A small image classifier, trained from scratch.
Model: 48-pixel images, num experts 16, patch size [8, 8].
Training: adamw at rate 0.0021, 14900 steps, batches of 128, held-out accuracy 91%.
Data: trained on stained colorectal tissue patches (NCT-CRC-HE-100K), 45211 training examples, 42.2 epochs.
Rows from block 6 of a small image classifier, named by matrix and row number. Rows with one number belong to one neuron. Each number is 128 + 32 x the weight over its row's rms, rounded and kept within 0 to 255. All counts start at 0. Numbers have three digits each.
After each neuron's rows are labels from the 100 images, of 14976, where the neuron reaches its highest value: "responds to" is what is common among them. Only what is clearly more common there than usual is listed. The data: stained colorectal tissue patches (NCT-CRC-HE-100K). In brackets: how many of the 100.
# fc1: MLP up (model.blocks.6.mlp.fc1.weight, 320x160), inputs 0-159
# fc2: MLP down (model.blocks.6.mlp.fc2.weight, 160x320, transposed), outputs 0-159

fc1.193:135131173130112143117151174181168131093118144191143035085096132109148117083119132178163140117140193119164177182127039186077092082111160116108112130211111060109134116153163115169124174117153148112118112183131162100118104089156142170107098110101123103120136121135127121059119136105124144119118095106162117189144129131115127154135129106081183134118149102145152100072100151127164154164114132070171153163143197131095117111158164142141180072088116109092137124118131077059142123119181143
fc2.193:112159115144135113091123114126193118094093117053188072113077131087068082090109169144149151131165145132151106153088101102104169175152152102138161120112154126114157120115142152145127191127172108150165172142139102130108194079118107147104096104143150110176155130138177112061112130100125107182091169133057099129096187097081160142145097153129178143201158127101098159110119146147140185102153096074125106137110118174104165097099094156133133090195133147107163126085159103195126063121084134
responds to: tissue: tumour epithelium (69)

fc1.23:087093101082131157138178118177125116255092135145160098131112130034081166113140092109141157097102164108152118132144163095151111120088145084214146134109157125147093149081102161096073167137126178171140106145161164141138159145203113134162117124098124141124142112090126103095100131192191156134110136105099131105105137093097057108135148148143185111142096129130125114146072117107119158111101114097185164117139121127105086105164115132155154127124141047157184144145121123111123144086139135
fc2.23:095098132167092170097142138135099118121112156145141174098104143121157128114068166162100115147152176125155116120106134114116110086097088107255120108112131135136101138139139190123074120119178141133128118185084085170092080104112174127168096062165139135089129095092103117120088140092093139070134129148115172144124118147104130099108138142088142082151180128118129109099146142208145158108130150090087097138148083157175120149158112175126154122137197187110189103087140104140152102116199064
responds to: tissue: tumour epithelium (41); tissue: normal colon mucosa (26)

fc1.198:114125169120125130052130130095111194144127134151120102160160116141125121072151125148088062116130102110113110104169165131147161163147140152177109171085097102088153162117088135120157139159037111146140194148087156107086136120103112112106147119090138144123123112185151117177168147108102128112159129099100106085194153123115096065182092114056134186132078151095082136156150108174108163132135111137139142103083124207128147158146039080113102135186175099109120181139092119091100186126097141
fc2.198:108115131110176161154157111150100146153140098161084192144135128093129164160128131156068097081097191125113152167140090155170173113163083174167074109120152087096150113072121152135104147151087140150127141099094160068177148153134134128127119092124091185081121096093076124198151130135146111110076084125158154092143080111153096091157161143097156163066108103106126123202157088111110125119083182105124168160142202118087095138139186151093161173095138111120124135123142189144059167106101144
responds to: tissue: mucus (68)

fc1.55:161146037104134103163165141132111124158138124152165142135070124135144129181155151138129217104076143180147185159106059144144070108113086097138095132176173092116124135136093082129168147095175108104149096110146124148155081081164117121152120099103180152098112104157118099131169097114113146156142101169172143169084108129092151187117135093149126117123192150164143137122131186103106058157097106120151144120164126117176170085095142189109087165068134186177125075131088131161183111133138132
fc2.55:102126079175104101147122111114162079129126121117128153176150157124142133135075188149122191094155157163156181160063113151111073109095078126095119137139169101120163123072138121115068141065131123137151144133147186126161120069183145147092172085131151157116176064087097095096122141078137128173174116133101099141072163162085163192075070083127128098156132135120146127113154204141237124129116110076136129131147121094173143095121113139108132159148160112113142124157150117104133133096154076
responds to: tissue: tumour epithelium (67)

fc1.51:114143079070112088103173160130067126174050166194146118104093164114176156132127121144104077101158096100142140141112149093118072114072051109095128144101194139077134184163097088087109154153094188146117125093092142112107159195143139123171129122064129124146119122104090111179136140089148141044172080118146149140117113151117099080162138119155108076108102093160105152160093109041140125150121125149167151103119104123166134181131166130144102120140133111175113177115098121166151165141134144
fc2.51:156114105122156135183119122161105095170092162181162162079101188118169121138110181171166180074082114103134150170105137208136069072119105149163115072134153094144112111124140103100142129136126144133171078117104177163156137087145167146173113109058181133085118094137093078143137139093142155102149133157143146159072110147072127194107105149135139100110119089110133098094109094155200118150103136128114160100146123107203096154131100148105106171107190129129144106192130105103143103073179084
responds to: tissue: tumour epithelium (47)

fc1.19:114157082060102089172117094082098119172092074126146156183177153128168133130186143161114133111171098085109158128115151143165054110121065113161142150088160138142132144094123128105139117112075094174128088103116150142120168171137106078155182117125086177153103084128093139185125188137111181101186117121107143106202088175173089104096072102127110102090089090154107135179136103107147132159127158152149162104114176096167119135130160162146089126143172105140119209180116133129100168110104122
fc2.19:126127129171159146178158125126105110166115167189112213112142136163150148113115141136128185097079107125141168174097119164107074124107082177211092174169137090105156161147125097112142092136124179104183063096119171146156088113172130128117118069088162115081140068151043077158124153164148118118125079146143168154096109148076098168118113103112114081115131109104156068110122165111173143138079096083143162140190141112151140122176129129101146159090179163168089112136098126118163134107134115
responds to: tissue: mucus (50)

fc1.240:083071125117135129143158132159151153138135176147102078187112149086128168090089106163161142126128153112166151121164134165078161157108106108135118114151119093100117170125114107142113155097120127082091148234126120099100098144153152146112142145068101134067113093152138118082198081129138122171119132091094145183151105139126121138140094082083153120164147172129130089143131110110165165165101181032104161122145106214122077134165147097139226124106096123078179064122160134129156153124150128
fc2.240:094178116111160127068108149125140148099116152089158144157105153084091162121087150124130091191155156183145116083135131086100179154125128120151084089105130111063137184129086141144152107123107072117120180182126072137062165113108161105077100116141158144163184144138160110152171154086115068167111128150087149113150136085105147063143102117131103137152109170123094157102138100147159146108144107091087146165112099183087163099107110132148151086177143170077153072070189159177190164167134142
responds to: tissue: smooth muscle (51)

fc1.28:127139139126062103160080092085165066116147140146094112134099109120121089168140152113255129132102121154125123154116106159128126109191156108112135095157125198182142084089161140157081112128156145135189129097160176093202116135140114148122106179126085076177140172099179106100073138127137120124126104164139102112120137113121083126066165178157122152128145090160158153071127113148201083109167141140138130107131092105177106142153134133174087129087057079141135101129173132142086121104112161
fc2.28:105160135117120137085148157135113141128180129103125000157116126159150092073093079101144133141143123074132124068152148134115102103088200126095143143149088121103098149153109100134155209142093132106105143160143137164103119111093122117190142206104120124140106190152150144109118091150129151133147122079132097151168123119142138139132121096162107114165126180162160097100109164135133128149109163208119094125109155152128131150124108105176114056104073150131122124136100135077144133153175128
responds to: tissue: normal colon mucosa (69)

fc1.154:202154121153118102085165138132136118124115129169179172111059120152094110140073160114098162097110113092164141214083105162151071124138073133089146109172158073146142155133138108147167149130153091104191109122081109102120151069156122164109137117160198158111211094145134097138157199151154104119094099127076139157111124182102119142099086113115133083142169115122144109087095149086136146183164138118152156136104082158163165122130130181115113112134108152125088141106093131075118085076138208
fc2.154:115152106160118113132087101083183099113127090020148182127166092108063096099132122122148190184187102163117193120125122106145142182123136094144127175113138135135152106109135125120081080107139086187111150112149169101135157124155077102084162100167108116205114111156162153108111134064109126175093150123113116116109175106151134219094072112132167139170121127135106169123153172164114142113146106106105098130148126116096140080130151073141112125166136127125157137111156098207096101193080132
responds to: tissue: tumour epithelium (76)

fc1.228:063158089127113123091150156156146129113147113132147080077121167127145107100079135144072183107132202137204086118136110147089130111087193112143093161161131082117186142171135116119111145079168153095128145215162125165079160099103095127135142121127117158117132122121105132097139158152107112184140128084083085158127122160099141160155112120118134103195125153117146128167080143154114128176125064092158119122144125155076163120142108195156159056145121150086104090087106110058195091112191123
fc2.228:110156080102166123096146174113121083142109113114117129139132132087102127160087156088096123146158133118177126150118134094139157110095096088162156108119166088099135141148115146099133068092138111167160158150137066147143191122183146058158112084139147155169128059097110146050120105065132151218129124138085131110119178062094143128131136170115146125165194153099103162150088130151136077147173060067123172115096092147099161103081133186154144129112181144089155094169173145110113151136144079
responds to: tissue: normal colon mucosa (39); tissue: tumour epithelium (36)

fc1.303:129137112120120102090101133150124081191120109157130130123085129047102171168109093172207124120109140151174098185099139112181129083100109079133147123124168109125123150136132149093157115157196120127147151107151087127121168147158153117179129140120182107119149108131166100097131112193176145162140123090090159098120161065071081143143124188162147133132121141088129123081089137095108123088149098114114141064104041146141212097100079191106126160094089194076135108177130116121144084134128140
fc2.303:125154122152113173128125172118126115185134164108102112110151179125153141115154092133146166155116137110165080138109118176133070086086129073132133163157103166143071118153123151087133126064178179137137102135098067168110115159145073063189156192129123117107082136082146109117044158093163162131160141116094104198163123134066097195081130145132132103151145131051135118111087177165091112131172120132167178081111145109167100123123133163120120092100103143094145107173129107104145082157195121
responds to: tissue: normal colon mucosa (51)

fc1.62:089167083105133128168180164123093117134141120162118163156148178143126193130110121115050128116144148148138136109118146092080107100076090175172064151131137085089151148119113134114137127139115124126158148182105159123076096134121136104110180151103139151068114081116110096182109181112110080176209081096122146148125114156089129172166097061085077107133148172051059151130135180102131115110074122079107168121167145148154127136133154172141132154120103144174092107141114132079185183100172129
fc2.62:141131134105100077100084112077126095093121088127126192140143127103148159166129158108096144150091151230101156109100155076150147184162097119091105131117158128115139146132133139114138062124099081125121139125179078140125145123142192094029112153158173151167159078133143101101189147141077099203146116162137129099136152151125136148102138121144084171100163148120128186151188082157142061148165049120100145167099073127124165122105090114110128191153093140096097096101151147132125119151095117
responds to: tissue: mucus (43); tissue: debris (31)

fc1.176:114118068121094124155081180201134113138127159126139128140065141082111173122088115150094146108093140141169116111081101082130129148086108153127095110118204101104141159116119100148110147117190132143136118134137169120089129094184161129112131123121185119098100091100132064156157139139145102147100110139102181107079187108056103133122085110124141112149144098095113145193114132088120168094121156117084147084178076177146189095156175121151154175125111174135134053100145142168216126087149194
fc2.176:104130106107127078142108103079147079116121098081126156118148111108120093132099175106163156175224121150112199110129143122091113206075133132174110110138132094143176152117113102119129050073078071136101198147180133146109156137166133111086116115144126149194170106174150144083141150043110108181147111120094080150138152124133166160113096084120131090157121171109098165084155143141223108180140116113120105162149117132148143104128111124151099119155149111071155113093155090123121148187135129
responds to: tissue: tumour epithelium (39)

fc1.246:097124096080146033130116141052133073129132143120120152183150119104152141169072144108076133130097170179167115149074160102157163160148052126073137162069162170082115186091091113086086107131093108140155120115141099114127125110174190094123124176177130151142160134096153083165133076156096073170131083142109142104121148139124116155151151095138115102161107148093089177190181140131147119136186117167100151135107119115135192109111091114125089180165131127122141093104158184153100157148116115
fc2.246:138144097114135060162095125080093097174085098172089178145168134125173158215152111126127150080155117157116161101135156117138071167106115170060109185091125175133138135170089065072179079115101114106117123092151142151131100185165088091145123116083098108133139130160120114135141170099139184137143101089152113080146041158171098147098122083123119115084089162099124150161137150126122089157131150189189141125144172097143122113117182132131095154101130138176073148160072117113090155132137142
responds to: tissue: mucus (69)

fc1.140:151156043090072105101135083136152135150147138139159098072050133107132111160144156120212094071140115120135049172101150127130157114099154096099141123156156143127199125148163137092152142141167093150151153108101078098163167144144135107127116194122150138153128161100151166102180112133098178103176104077116097103099165151098153152158153175104138110163130099123144132051097138081128118119164136113098101081073068134162170181081092130123108115139069135139124125214138134111137102099112164
fc2.140:153141182118152163085156187133111132146199139117116068135138132184136031141133028128111117168119105067162099127154127132151141055122154135096114137140116122125052107170146148136162162151107139108086154106125073146163186143094084095129160218097113145139085132138123183106096072091131140133150097116157094134168119130135117101147137159119136152127156148157124105128061145127056061173127118164148113122068174120106087156131148117118139094087117171148136139145147146074149148162174128
responds to: tissue: normal colon mucosa (48)

fc1.152:072129123150138196067158162140130139118157119105109145100145133102119122122147069131153106182127184085136126088128113088173166106071184076152114159127141107089108135182132150162143109087159172107155167143171126079095178119128140091181140072162149112110112115112121157072116157181131154137097182116098106134135181093123120178168100143117140150177120142105085122160059174136071170064155116102123134078086156159022151106150089161145150132122168151116141150131166077088118097131151119
fc2.152:124109180111131133121106112101187096129139116092151124095112147088142126153126117169113120140121175109142090197124117160123159122117153107186185076093127149172117071092135164120052123079203139187156149152101103142154181134127135125172127065147100112156143124080126109098069094069183117118048156103099059150133163115104079109115117176100209125145161106076080138147139113170086154103160143133135157124098125114093129119159133155134142144116182111106158150112186067164064097117129107
responds to: tissue: normal colon mucosa (33)

fc1.311:135115125119139091174122122188182144198090156134123149166080146101114169117131187193113124087126133116144141182127089169097140194083106121163101136152151075104185176103094126079163166137167103167122126115125145121097093124181123125130156116098206143071118109151122099132185122130181144112113100110128139144100139124063119138137116097138143145100144101132133114147159102072148116114088161094116176106167072200186148084112183119110184143120143127104107081131096172206154137140119208
fc2.311:092158101134133101126130112102112119117099104103126155130155129113080113113080205071171121164209118153119160109119150109076131173082089115175089116149140083107155171125104138133129097123084077114111157137180114145068131109144160116101142130167151143169148141188153129119184176104108113178163118143094139126135122110115204120137093099129089114161142122145125119045141155125229141149108098034088060135154067170164131127102070145170109098168130145102184118097134150134162160148134116
responds to: tissue: smooth muscle (96)

fc1.17:091125059055161113166132121137105136250105090140078137107157144107133124111122143153058143083184119107168132121115163127162110133101089135192154151121158104093131145118109116074158111108089144170081090133159144125134165173171103078163169041115111170126129059158105119175126131152208153141134110103128148086131129105137085112117154096115146104125099137080136124209120130110148107180105123132141174085097072116158121143115114152095100164139163142147137147167104177098148185115094121
fc2.17:083088157159149150146149146089114151128159137197118199102173156179184092108144135177127105112148138112110154127153152172067116144096078144242109130167086073121123153125098149127111061119095117126134147156092124143141102143127179145108144052090124120090115074181065133137136094112142130087124098108187111150152103168122112110097130091143118142107142114153144084076156112164144125187055108074133109161145178097146126159179123121114186126110207131122138138146118130112126181144148080
responds to: tissue: mucus (31); tissue: debris (30)