python train.py --layers=12 --positions="learned" --pooling="mean" --register_tokens=4 --cautious_weight_decay=true --warmup_steps=290
Rows from expert 14 of block 7, named by matrix and row number. Rows with one number belong to one neuron. Each number is 200 + 40 x the weight over its row's rms, rounded and kept within 0 to 999. All counts start at 0. After the name is the row's rms in percent of the matrix's.
# up: expert up (model.blocks.7.mlp.up, 16x80x160), inputs 0-159
# down: expert down (model.blocks.7.mlp.down, 16x160x80, transposed), outputs 0-159
up.51,082,201,228,261,186,192,230,225,201,198,230,171,175,228,166,220,218,109,105,245,216,191,201,166,235,206,190,209,102,277,152,200,178,189,202,151,86,199,256,226,206,191,226,227,196,257,134,210,180,178,193,171,291,181,164,174,197,160,217,126,225,226,211,231,203,148,245,194,209,184,155,111,168,178,203,196,172,131,250,256,241,216,199,98,270,113,332,202,195,208,210,193,227,230,213,241,177,216,267,175,154,237,134,217,188,177,151,194,175,248,199,205,206,217,240,107,129,200,218,199,187,143,203,228,212,216,254,172,265,196,271,176,197,166,174,212,231,163,187,218,207,172,185,283,187,182,207,173,124,168,230,230,194,210,196,188,155,188,192,207,211
down.51,084,247,204,272,222,182,183,267,245,182,149,157,204,117,166,170,252,166,161,221,238,206,208,214,194,243,251,228,148,172,144,166,204,136,249,124,189,194,212,198,143,227,219,143,236,195,212,211,194,216,122,250,222,243,190,151,172,248,196,215,172,194,231,215,262,196,268,171,144,179,225,146,286,143,204,221,226,220,222,239,200,193,150,138,143,216,178,125,227,251,239,150,255,218,185,166,196,233,216,243,234,181,117,190,200,210,278,260,192,214,199,267,193,158,196,142,257,168,257,181,191,241,186,185,201,195,192,108,213,192,257,231,167,230,208,242,145,190,237,212,201,242,212,193,149,276,205,174,152,264,184,300,201,140,140,206,153,221,187,135,152
up.52,086,264,252,232,159,207,144,163,186,158,197,221,182,207,182,207,247,167,147,249,177,200,217,168,172,255,227,193,194,251,211,181,166,180,193,166,160,229,209,201,191,163,226,266,270,174,225,199,238,130,235,230,280,234,227,204,193,203,129,133,222,228,251,240,120,247,285,165,128,217,183,137,218,213,190,241,238,170,258,186,247,154,229,151,239,133,252,200,200,201,167,212,285,222,204,213,199,157,181,196,163,249,203,212,223,151,149,230,156,221,153,237,187,246,248,132,167,158,226,198,216,163,133,142,129,213,219,223,248,220,270,269,204,241,195,208,202,224,175,233,166,154,244,242,122,227,167,162,141,253,147,254,180,194,213,206,136,121,191,124,243
down.52,076,221,227,198,226,179,203,163,232,217,214,182,212,162,255,140,222,287,137,189,226,124,171,185,206,168,166,205,202,182,140,185,226,186,197,211,154,199,196,183,161,237,240,165,240,268,188,184,247,165,167,254,199,207,284,217,249,269,320,246,202,168,187,281,153,126,151,225,211,223,202,182,209,216,164,178,252,209,199,163,155,213,194,134,116,207,206,171,254,293,170,186,199,204,180,151,280,188,253,172,194,203,191,184,207,209,237,280,196,199,210,232,168,151,219,259,248,217,188,186,251,207,180,187,106,242,202,162,270,202,188,194,169,191,172,104,252,228,196,211,182,181,228,251,238,216,195,165,177,150,241,166,120,202,128,136,211,262,242,123,162
up.53,115,264,206,162,221,158,135,210,133,148,176,216,133,154,196,137,186,280,190,162,164,163,187,179,160,241,191,268,195,199,181,188,250,194,234,164,187,176,161,211,166,205,214,231,262,222,195,99,290,192,127,213,237,236,258,183,225,255,229,213,174,204,122,236,174,238,212,239,215,206,164,235,205,199,171,152,212,247,155,197,220,218,178,200,267,223,205,108,303,258,140,195,206,247,152,232,250,257,242,196,122,144,214,216,209,226,250,277,219,184,252,270,190,228,155,207,228,164,217,145,304,193,225,190,228,225,154,204,235,243,236,222,137,197,206,224,213,202,206,170,96,155,225,170,188,198,251,199,201,151,199,213,182,224,159,183,155,164,191,230,176
down.53,113,101,208,151,205,161,213,196,183,178,206,252,185,207,240,258,187,203,248,312,225,201,186,185,181,175,138,175,176,191,253,256,152,252,274,236,287,194,167,172,200,196,158,202,188,157,213,160,127,256,224,186,161,130,259,236,141,199,185,146,171,212,157,282,214,264,202,206,158,203,227,234,208,154,154,244,227,150,84,185,179,199,218,254,206,158,165,165,144,221,180,162,186,135,150,236,203,243,157,228,177,257,187,203,219,184,158,230,190,152,167,123,199,81,167,188,208,208,263,221,244,220,175,232,210,166,189,222,191,184,150,156,236,238,251,192,184,229,230,205,246,263,217,231,220,182,171,189,254,223,207,135,216,176,240,232,259,155,226,227,152
up.54,096,116,239,163,129,194,170,182,176,235,217,210,172,199,193,236,243,244,176,231,219,267,152,217,222,233,168,237,202,214,153,239,310,294,173,200,198,164,206,248,147,150,224,236,142,198,175,181,189,196,154,199,183,161,189,245,213,146,230,227,238,187,203,173,176,171,155,269,323,249,166,178,129,233,290,214,229,102,220,185,190,211,231,224,216,143,208,192,202,185,164,214,162,157,227,235,243,181,210,130,177,209,228,267,166,191,245,181,206,187,184,123,121,159,174,224,180,260,172,154,207,207,212,191,205,247,229,195,207,215,182,145,211,195,217,157,251,170,201,218,188,210,199,243,208,131,201,205,232,156,244,104,200,191,163,152,231,313,256,264,161
down.54,086,253,240,207,235,272,225,242,228,234,136,218,171,188,175,177,154,218,239,206,174,149,205,215,208,158,193,186,212,219,249,143,137,130,206,161,175,234,214,122,279,214,160,174,224,239,174,241,224,268,221,112,106,223,214,188,236,202,182,220,187,181,128,266,272,192,187,153,114,153,189,197,241,210,194,191,187,235,178,259,187,172,212,144,208,218,190,181,196,194,199,121,241,272,242,178,174,197,266,242,208,193,275,201,249,212,202,176,255,155,156,232,251,216,215,235,153,168,185,256,173,160,221,237,202,147,210,225,151,211,205,267,165,164,219,266,105,195,158,128,197,206,242,180,194,224,203,332,210,250,131,242,234,215,177,225,196,169,185,228,215
up.55,084,206,233,158,108,170,138,219,213,224,240,180,188,195,143,193,253,174,144,221,166,180,193,143,171,215,235,223,100,271,131,163,281,198,188,125,156,169,248,214,191,160,219,272,196,164,164,175,223,203,165,192,254,173,204,212,258,155,209,139,267,240,215,189,156,189,187,235,233,212,125,168,196,200,254,200,174,173,214,219,225,141,215,166,246,155,251,231,231,219,234,257,192,199,220,238,227,224,235,106,222,235,146,260,85,219,199,283,112,251,224,163,189,189,241,208,178,259,254,170,228,155,197,170,165,154,223,207,220,255,217,177,146,216,259,175,225,195,192,268,156,187,186,238,177,193,222,167,222,208,256,203,227,146,204,157,200,265,253,156,208
down.55,063,237,202,189,251,288,238,201,189,221,125,251,185,191,207,177,155,199,260,136,211,206,265,160,127,141,192,206,192,231,235,176,229,151,224,237,229,269,149,196,225,165,221,208,192,152,200,245,260,207,160,141,116,214,254,197,220,203,197,185,187,169,170,220,193,173,194,143,108,171,181,180,260,193,207,233,156,198,158,211,202,218,155,207,197,235,137,207,128,164,100,126,200,251,199,207,242,154,189,246,206,209,235,199,233,229,226,208,184,213,257,206,178,196,208,233,293,170,203,211,193,130,205,227,258,164,209,274,214,176,187,285,163,146,223,237,160,221,232,266,226,139,258,200,232,203,188,230,211,305,171,270,249,207,225,225,153,165,185,228,304
up.56,097,259,213,136,198,200,164,208,130,151,197,258,135,148,205,114,162,273,179,168,200,125,210,169,174,261,192,256,202,189,222,201,216,208,226,154,216,147,135,186,169,212,187,217,266,221,192,106,303,186,144,192,235,244,236,177,218,218,226,239,218,207,146,212,194,227,219,228,150,225,201,242,195,154,177,117,210,223,145,185,214,253,147,199,258,266,192,205,264,311,151,218,224,255,140,205,248,268,217,234,179,169,220,208,159,211,274,253,183,153,225,218,198,181,128,233,221,196,220,214,311,168,251,184,198,247,139,206,233,245,202,195,156,207,240,201,229,233,237,183,112,156,170,148,182,205,231,206,209,207,162,216,175,199,162,199,153,175,200,203,158
down.56,105,88,216,158,212,141,238,152,185,164,217,263,228,233,234,237,176,233,222,272,216,187,188,186,207,184,123,168,207,203,232,248,142,261,262,230,236,193,149,141,216,245,187,168,200,223,239,167,155,298,211,177,187,124,271,161,178,258,128,178,201,239,153,258,245,282,210,222,154,166,232,193,203,160,132,202,210,185,80,156,170,185,218,264,198,176,195,163,156,195,174,146,235,155,137,229,192,244,189,232,164,232,205,204,241,221,136,193,230,153,153,145,200,139,170,202,188,207,246,200,253,212,188,209,240,166,191,242,218,187,162,211,299,229,234,248,197,203,180,208,246,282,213,223,215,184,184,173,245,213,172,154,228,186,197,260,256,143,205,228,173
up.57,128,252,179,185,209,233,226,242,217,175,189,128,210,248,186,128,195,183,237,137,213,171,262,215,162,199,318,183,194,181,216,191,158,109,132,145,218,204,197,211,198,254,156,174,212,187,230,221,216,263,182,203,200,300,170,183,173,231,129,227,262,165,227,179,213,221,246,126,126,138,231,212,245,206,229,201,171,230,268,178,163,192,169,203,246,204,175,237,162,219,233,142,268,188,210,217,124,196,217,258,189,225,145,156,190,204,237,174,243,224,244,229,207,226,178,157,204,164,205,209,160,228,162,181,183,156,163,238,174,172,249,255,193,194,219,231,121,184,208,202,177,244,223,164,155,234,185,226,179,300,105,293,272,150,192,190,168,112,152,186,216
down.57,128,90,182,208,186,198,196,148,169,216,197,230,218,179,201,184,172,191,238,197,221,285,176,200,224,166,204,196,225,216,188,226,281,275,178,272,188,261,224,219,216,154,267,233,175,183,156,254,212,128,204,169,191,198,175,241,180,159,238,153,166,173,168,250,165,215,178,198,282,226,145,206,151,217,220,205,228,196,193,218,140,220,245,224,196,189,149,157,182,165,182,208,105,174,247,224,200,139,168,178,142,117,264,258,239,210,164,148,185,182,210,156,174,288,251,267,211,181,146,151,201,222,246,201,291,207,253,187,185,183,164,145,251,245,178,218,178,166,200,229,265,139,197,219,261,194,196,195,243,143,279,135,148,287,202,193,171,221,261,247,176
up.58,108,260,201,201,170,179,161,231,223,230,215,189,178,209,180,160,232,213,176,171,173,165,276,195,153,324,266,224,142,201,191,167,185,150,205,144,196,205,244,161,223,214,237,224,295,230,162,139,224,199,190,235,230,230,198,166,262,204,187,225,230,233,192,252,182,171,203,167,135,166,166,216,252,154,181,167,198,195,217,213,230,157,178,149,208,185,237,220,246,248,190,179,189,177,146,180,157,255,241,232,235,157,154,190,142,232,250,282,152,212,235,228,148,245,187,101,231,193,272,154,207,157,193,203,145,105,168,252,191,235,279,224,119,224,291,226,178,253,261,221,128,221,230,153,175,246,198,198,244,226,150,187,255,128,228,191,206,153,165,189,208
down.58,100,159,194,141,213,142,176,221,180,210,173,260,137,180,163,188,169,163,282,238,224,219,119,189,183,224,163,214,217,189,282,209,170,271,253,236,198,237,122,150,183,200,224,245,199,158,115,197,202,193,221,221,199,216,261,268,170,170,211,195,168,146,165,283,173,166,189,215,273,240,168,211,203,200,183,238,212,206,115,190,141,260,252,203,174,174,132,132,180,162,167,217,134,199,168,203,223,162,202,174,177,191,246,213,256,230,178,158,235,155,220,207,188,253,205,283,224,220,136,161,239,190,303,191,199,243,186,143,271,171,163,191,252,230,237,123,242,214,252,181,245,178,214,180,223,275,203,167,219,160,214,154,137,236,148,265,216,246,240,190,202
up.59,070,205,129,207,146,177,162,150,210,126,203,280,221,203,175,183,198,223,154,122,212,209,211,121,205,183,270,266,182,260,160,193,309,144,163,141,127,197,224,217,220,188,288,281,273,224,163,201,240,180,133,164,202,214,269,200,217,214,172,149,239,171,222,164,164,235,205,240,185,247,179,211,194,272,210,180,149,201,163,212,242,214,207,193,265,243,226,181,275,221,207,229,186,201,203,264,167,215,210,208,234,140,192,214,195,240,188,201,107,252,195,227,197,207,207,238,150,127,202,168,194,128,180,140,189,205,214,188,222,232,208,197,183,212,189,191,162,195,203,230,124,167,159,175,134,195,289,158,175,172,241,278,228,189,175,173,137,225,253,133,237
down.59,080,239,310,212,216,193,126,253,179,217,207,90,159,234,153,138,175,165,186,139,253,215,187,216,186,181,143,234,142,206,235,181,233,174,176,192,260,202,192,197,213,222,164,210,179,237,202,178,205,169,211,203,255,261,208,215,295,152,231,149,227,167,176,166,187,138,166,95,237,249,177,209,200,146,231,219,174,162,264,202,148,216,137,171,192,113,173,207,205,202,134,168,219,270,226,218,251,171,175,175,178,199,237,228,183,167,278,219,179,146,266,219,241,250,242,127,229,262,172,241,179,253,218,226,215,286,178,199,245,201,212,281,186,222,236,201,227,190,158,148,169,174,173,211,207,179,209,233,148,208,198,155,159,228,174,155,116,244,218,144,186
up.60,109,124,120,127,139,200,183,181,258,229,221,181,197,288,169,231,304,141,208,197,223,297,193,190,215,241,228,233,194,193,158,170,202,219,169,210,168,213,271,251,228,166,215,226,176,131,175,233,170,184,205,228,177,161,204,290,199,111,159,154,201,210,171,192,199,233,252,161,245,154,183,131,218,162,271,298,218,123,245,279,210,116,215,202,170,204,200,225,155,195,247,246,187,167,228,225,205,220,196,209,214,197,186,188,166,224,158,183,179,262,176,154,214,214,118,225,169,197,208,187,196,166,196,222,171,167,192,275,196,217,182,224,234,144,191,206,204,232,300,253,191,195,231,200,204,242,188,186,229,177,272,201,280,169,262,155,208,271,232,234,188
down.60,113,167,189,163,253,163,157,225,222,155,145,263,188,184,200,138,181,202,272,208,194,150,234,223,109,215,135,279,204,177,262,172,168,227,224,171,259,265,159,133,221,130,209,236,194,172,159,157,189,196,267,246,207,262,204,164,166,216,241,193,96,207,191,280,237,154,238,194,189,289,179,174,289,161,168,174,211,213,113,203,176,241,221,199,181,199,162,188,178,208,88,158,137,192,177,205,178,178,203,224,206,173,249,158,241,230,172,233,217,153,203,197,219,257,216,237,250,196,256,203,217,171,285,255,218,218,171,170,153,187,167,176,128,231,242,160,211,240,163,215,199,203,239,204,258,296,223,178,240,244,218,196,170,249,182,227,216,159,223,185,202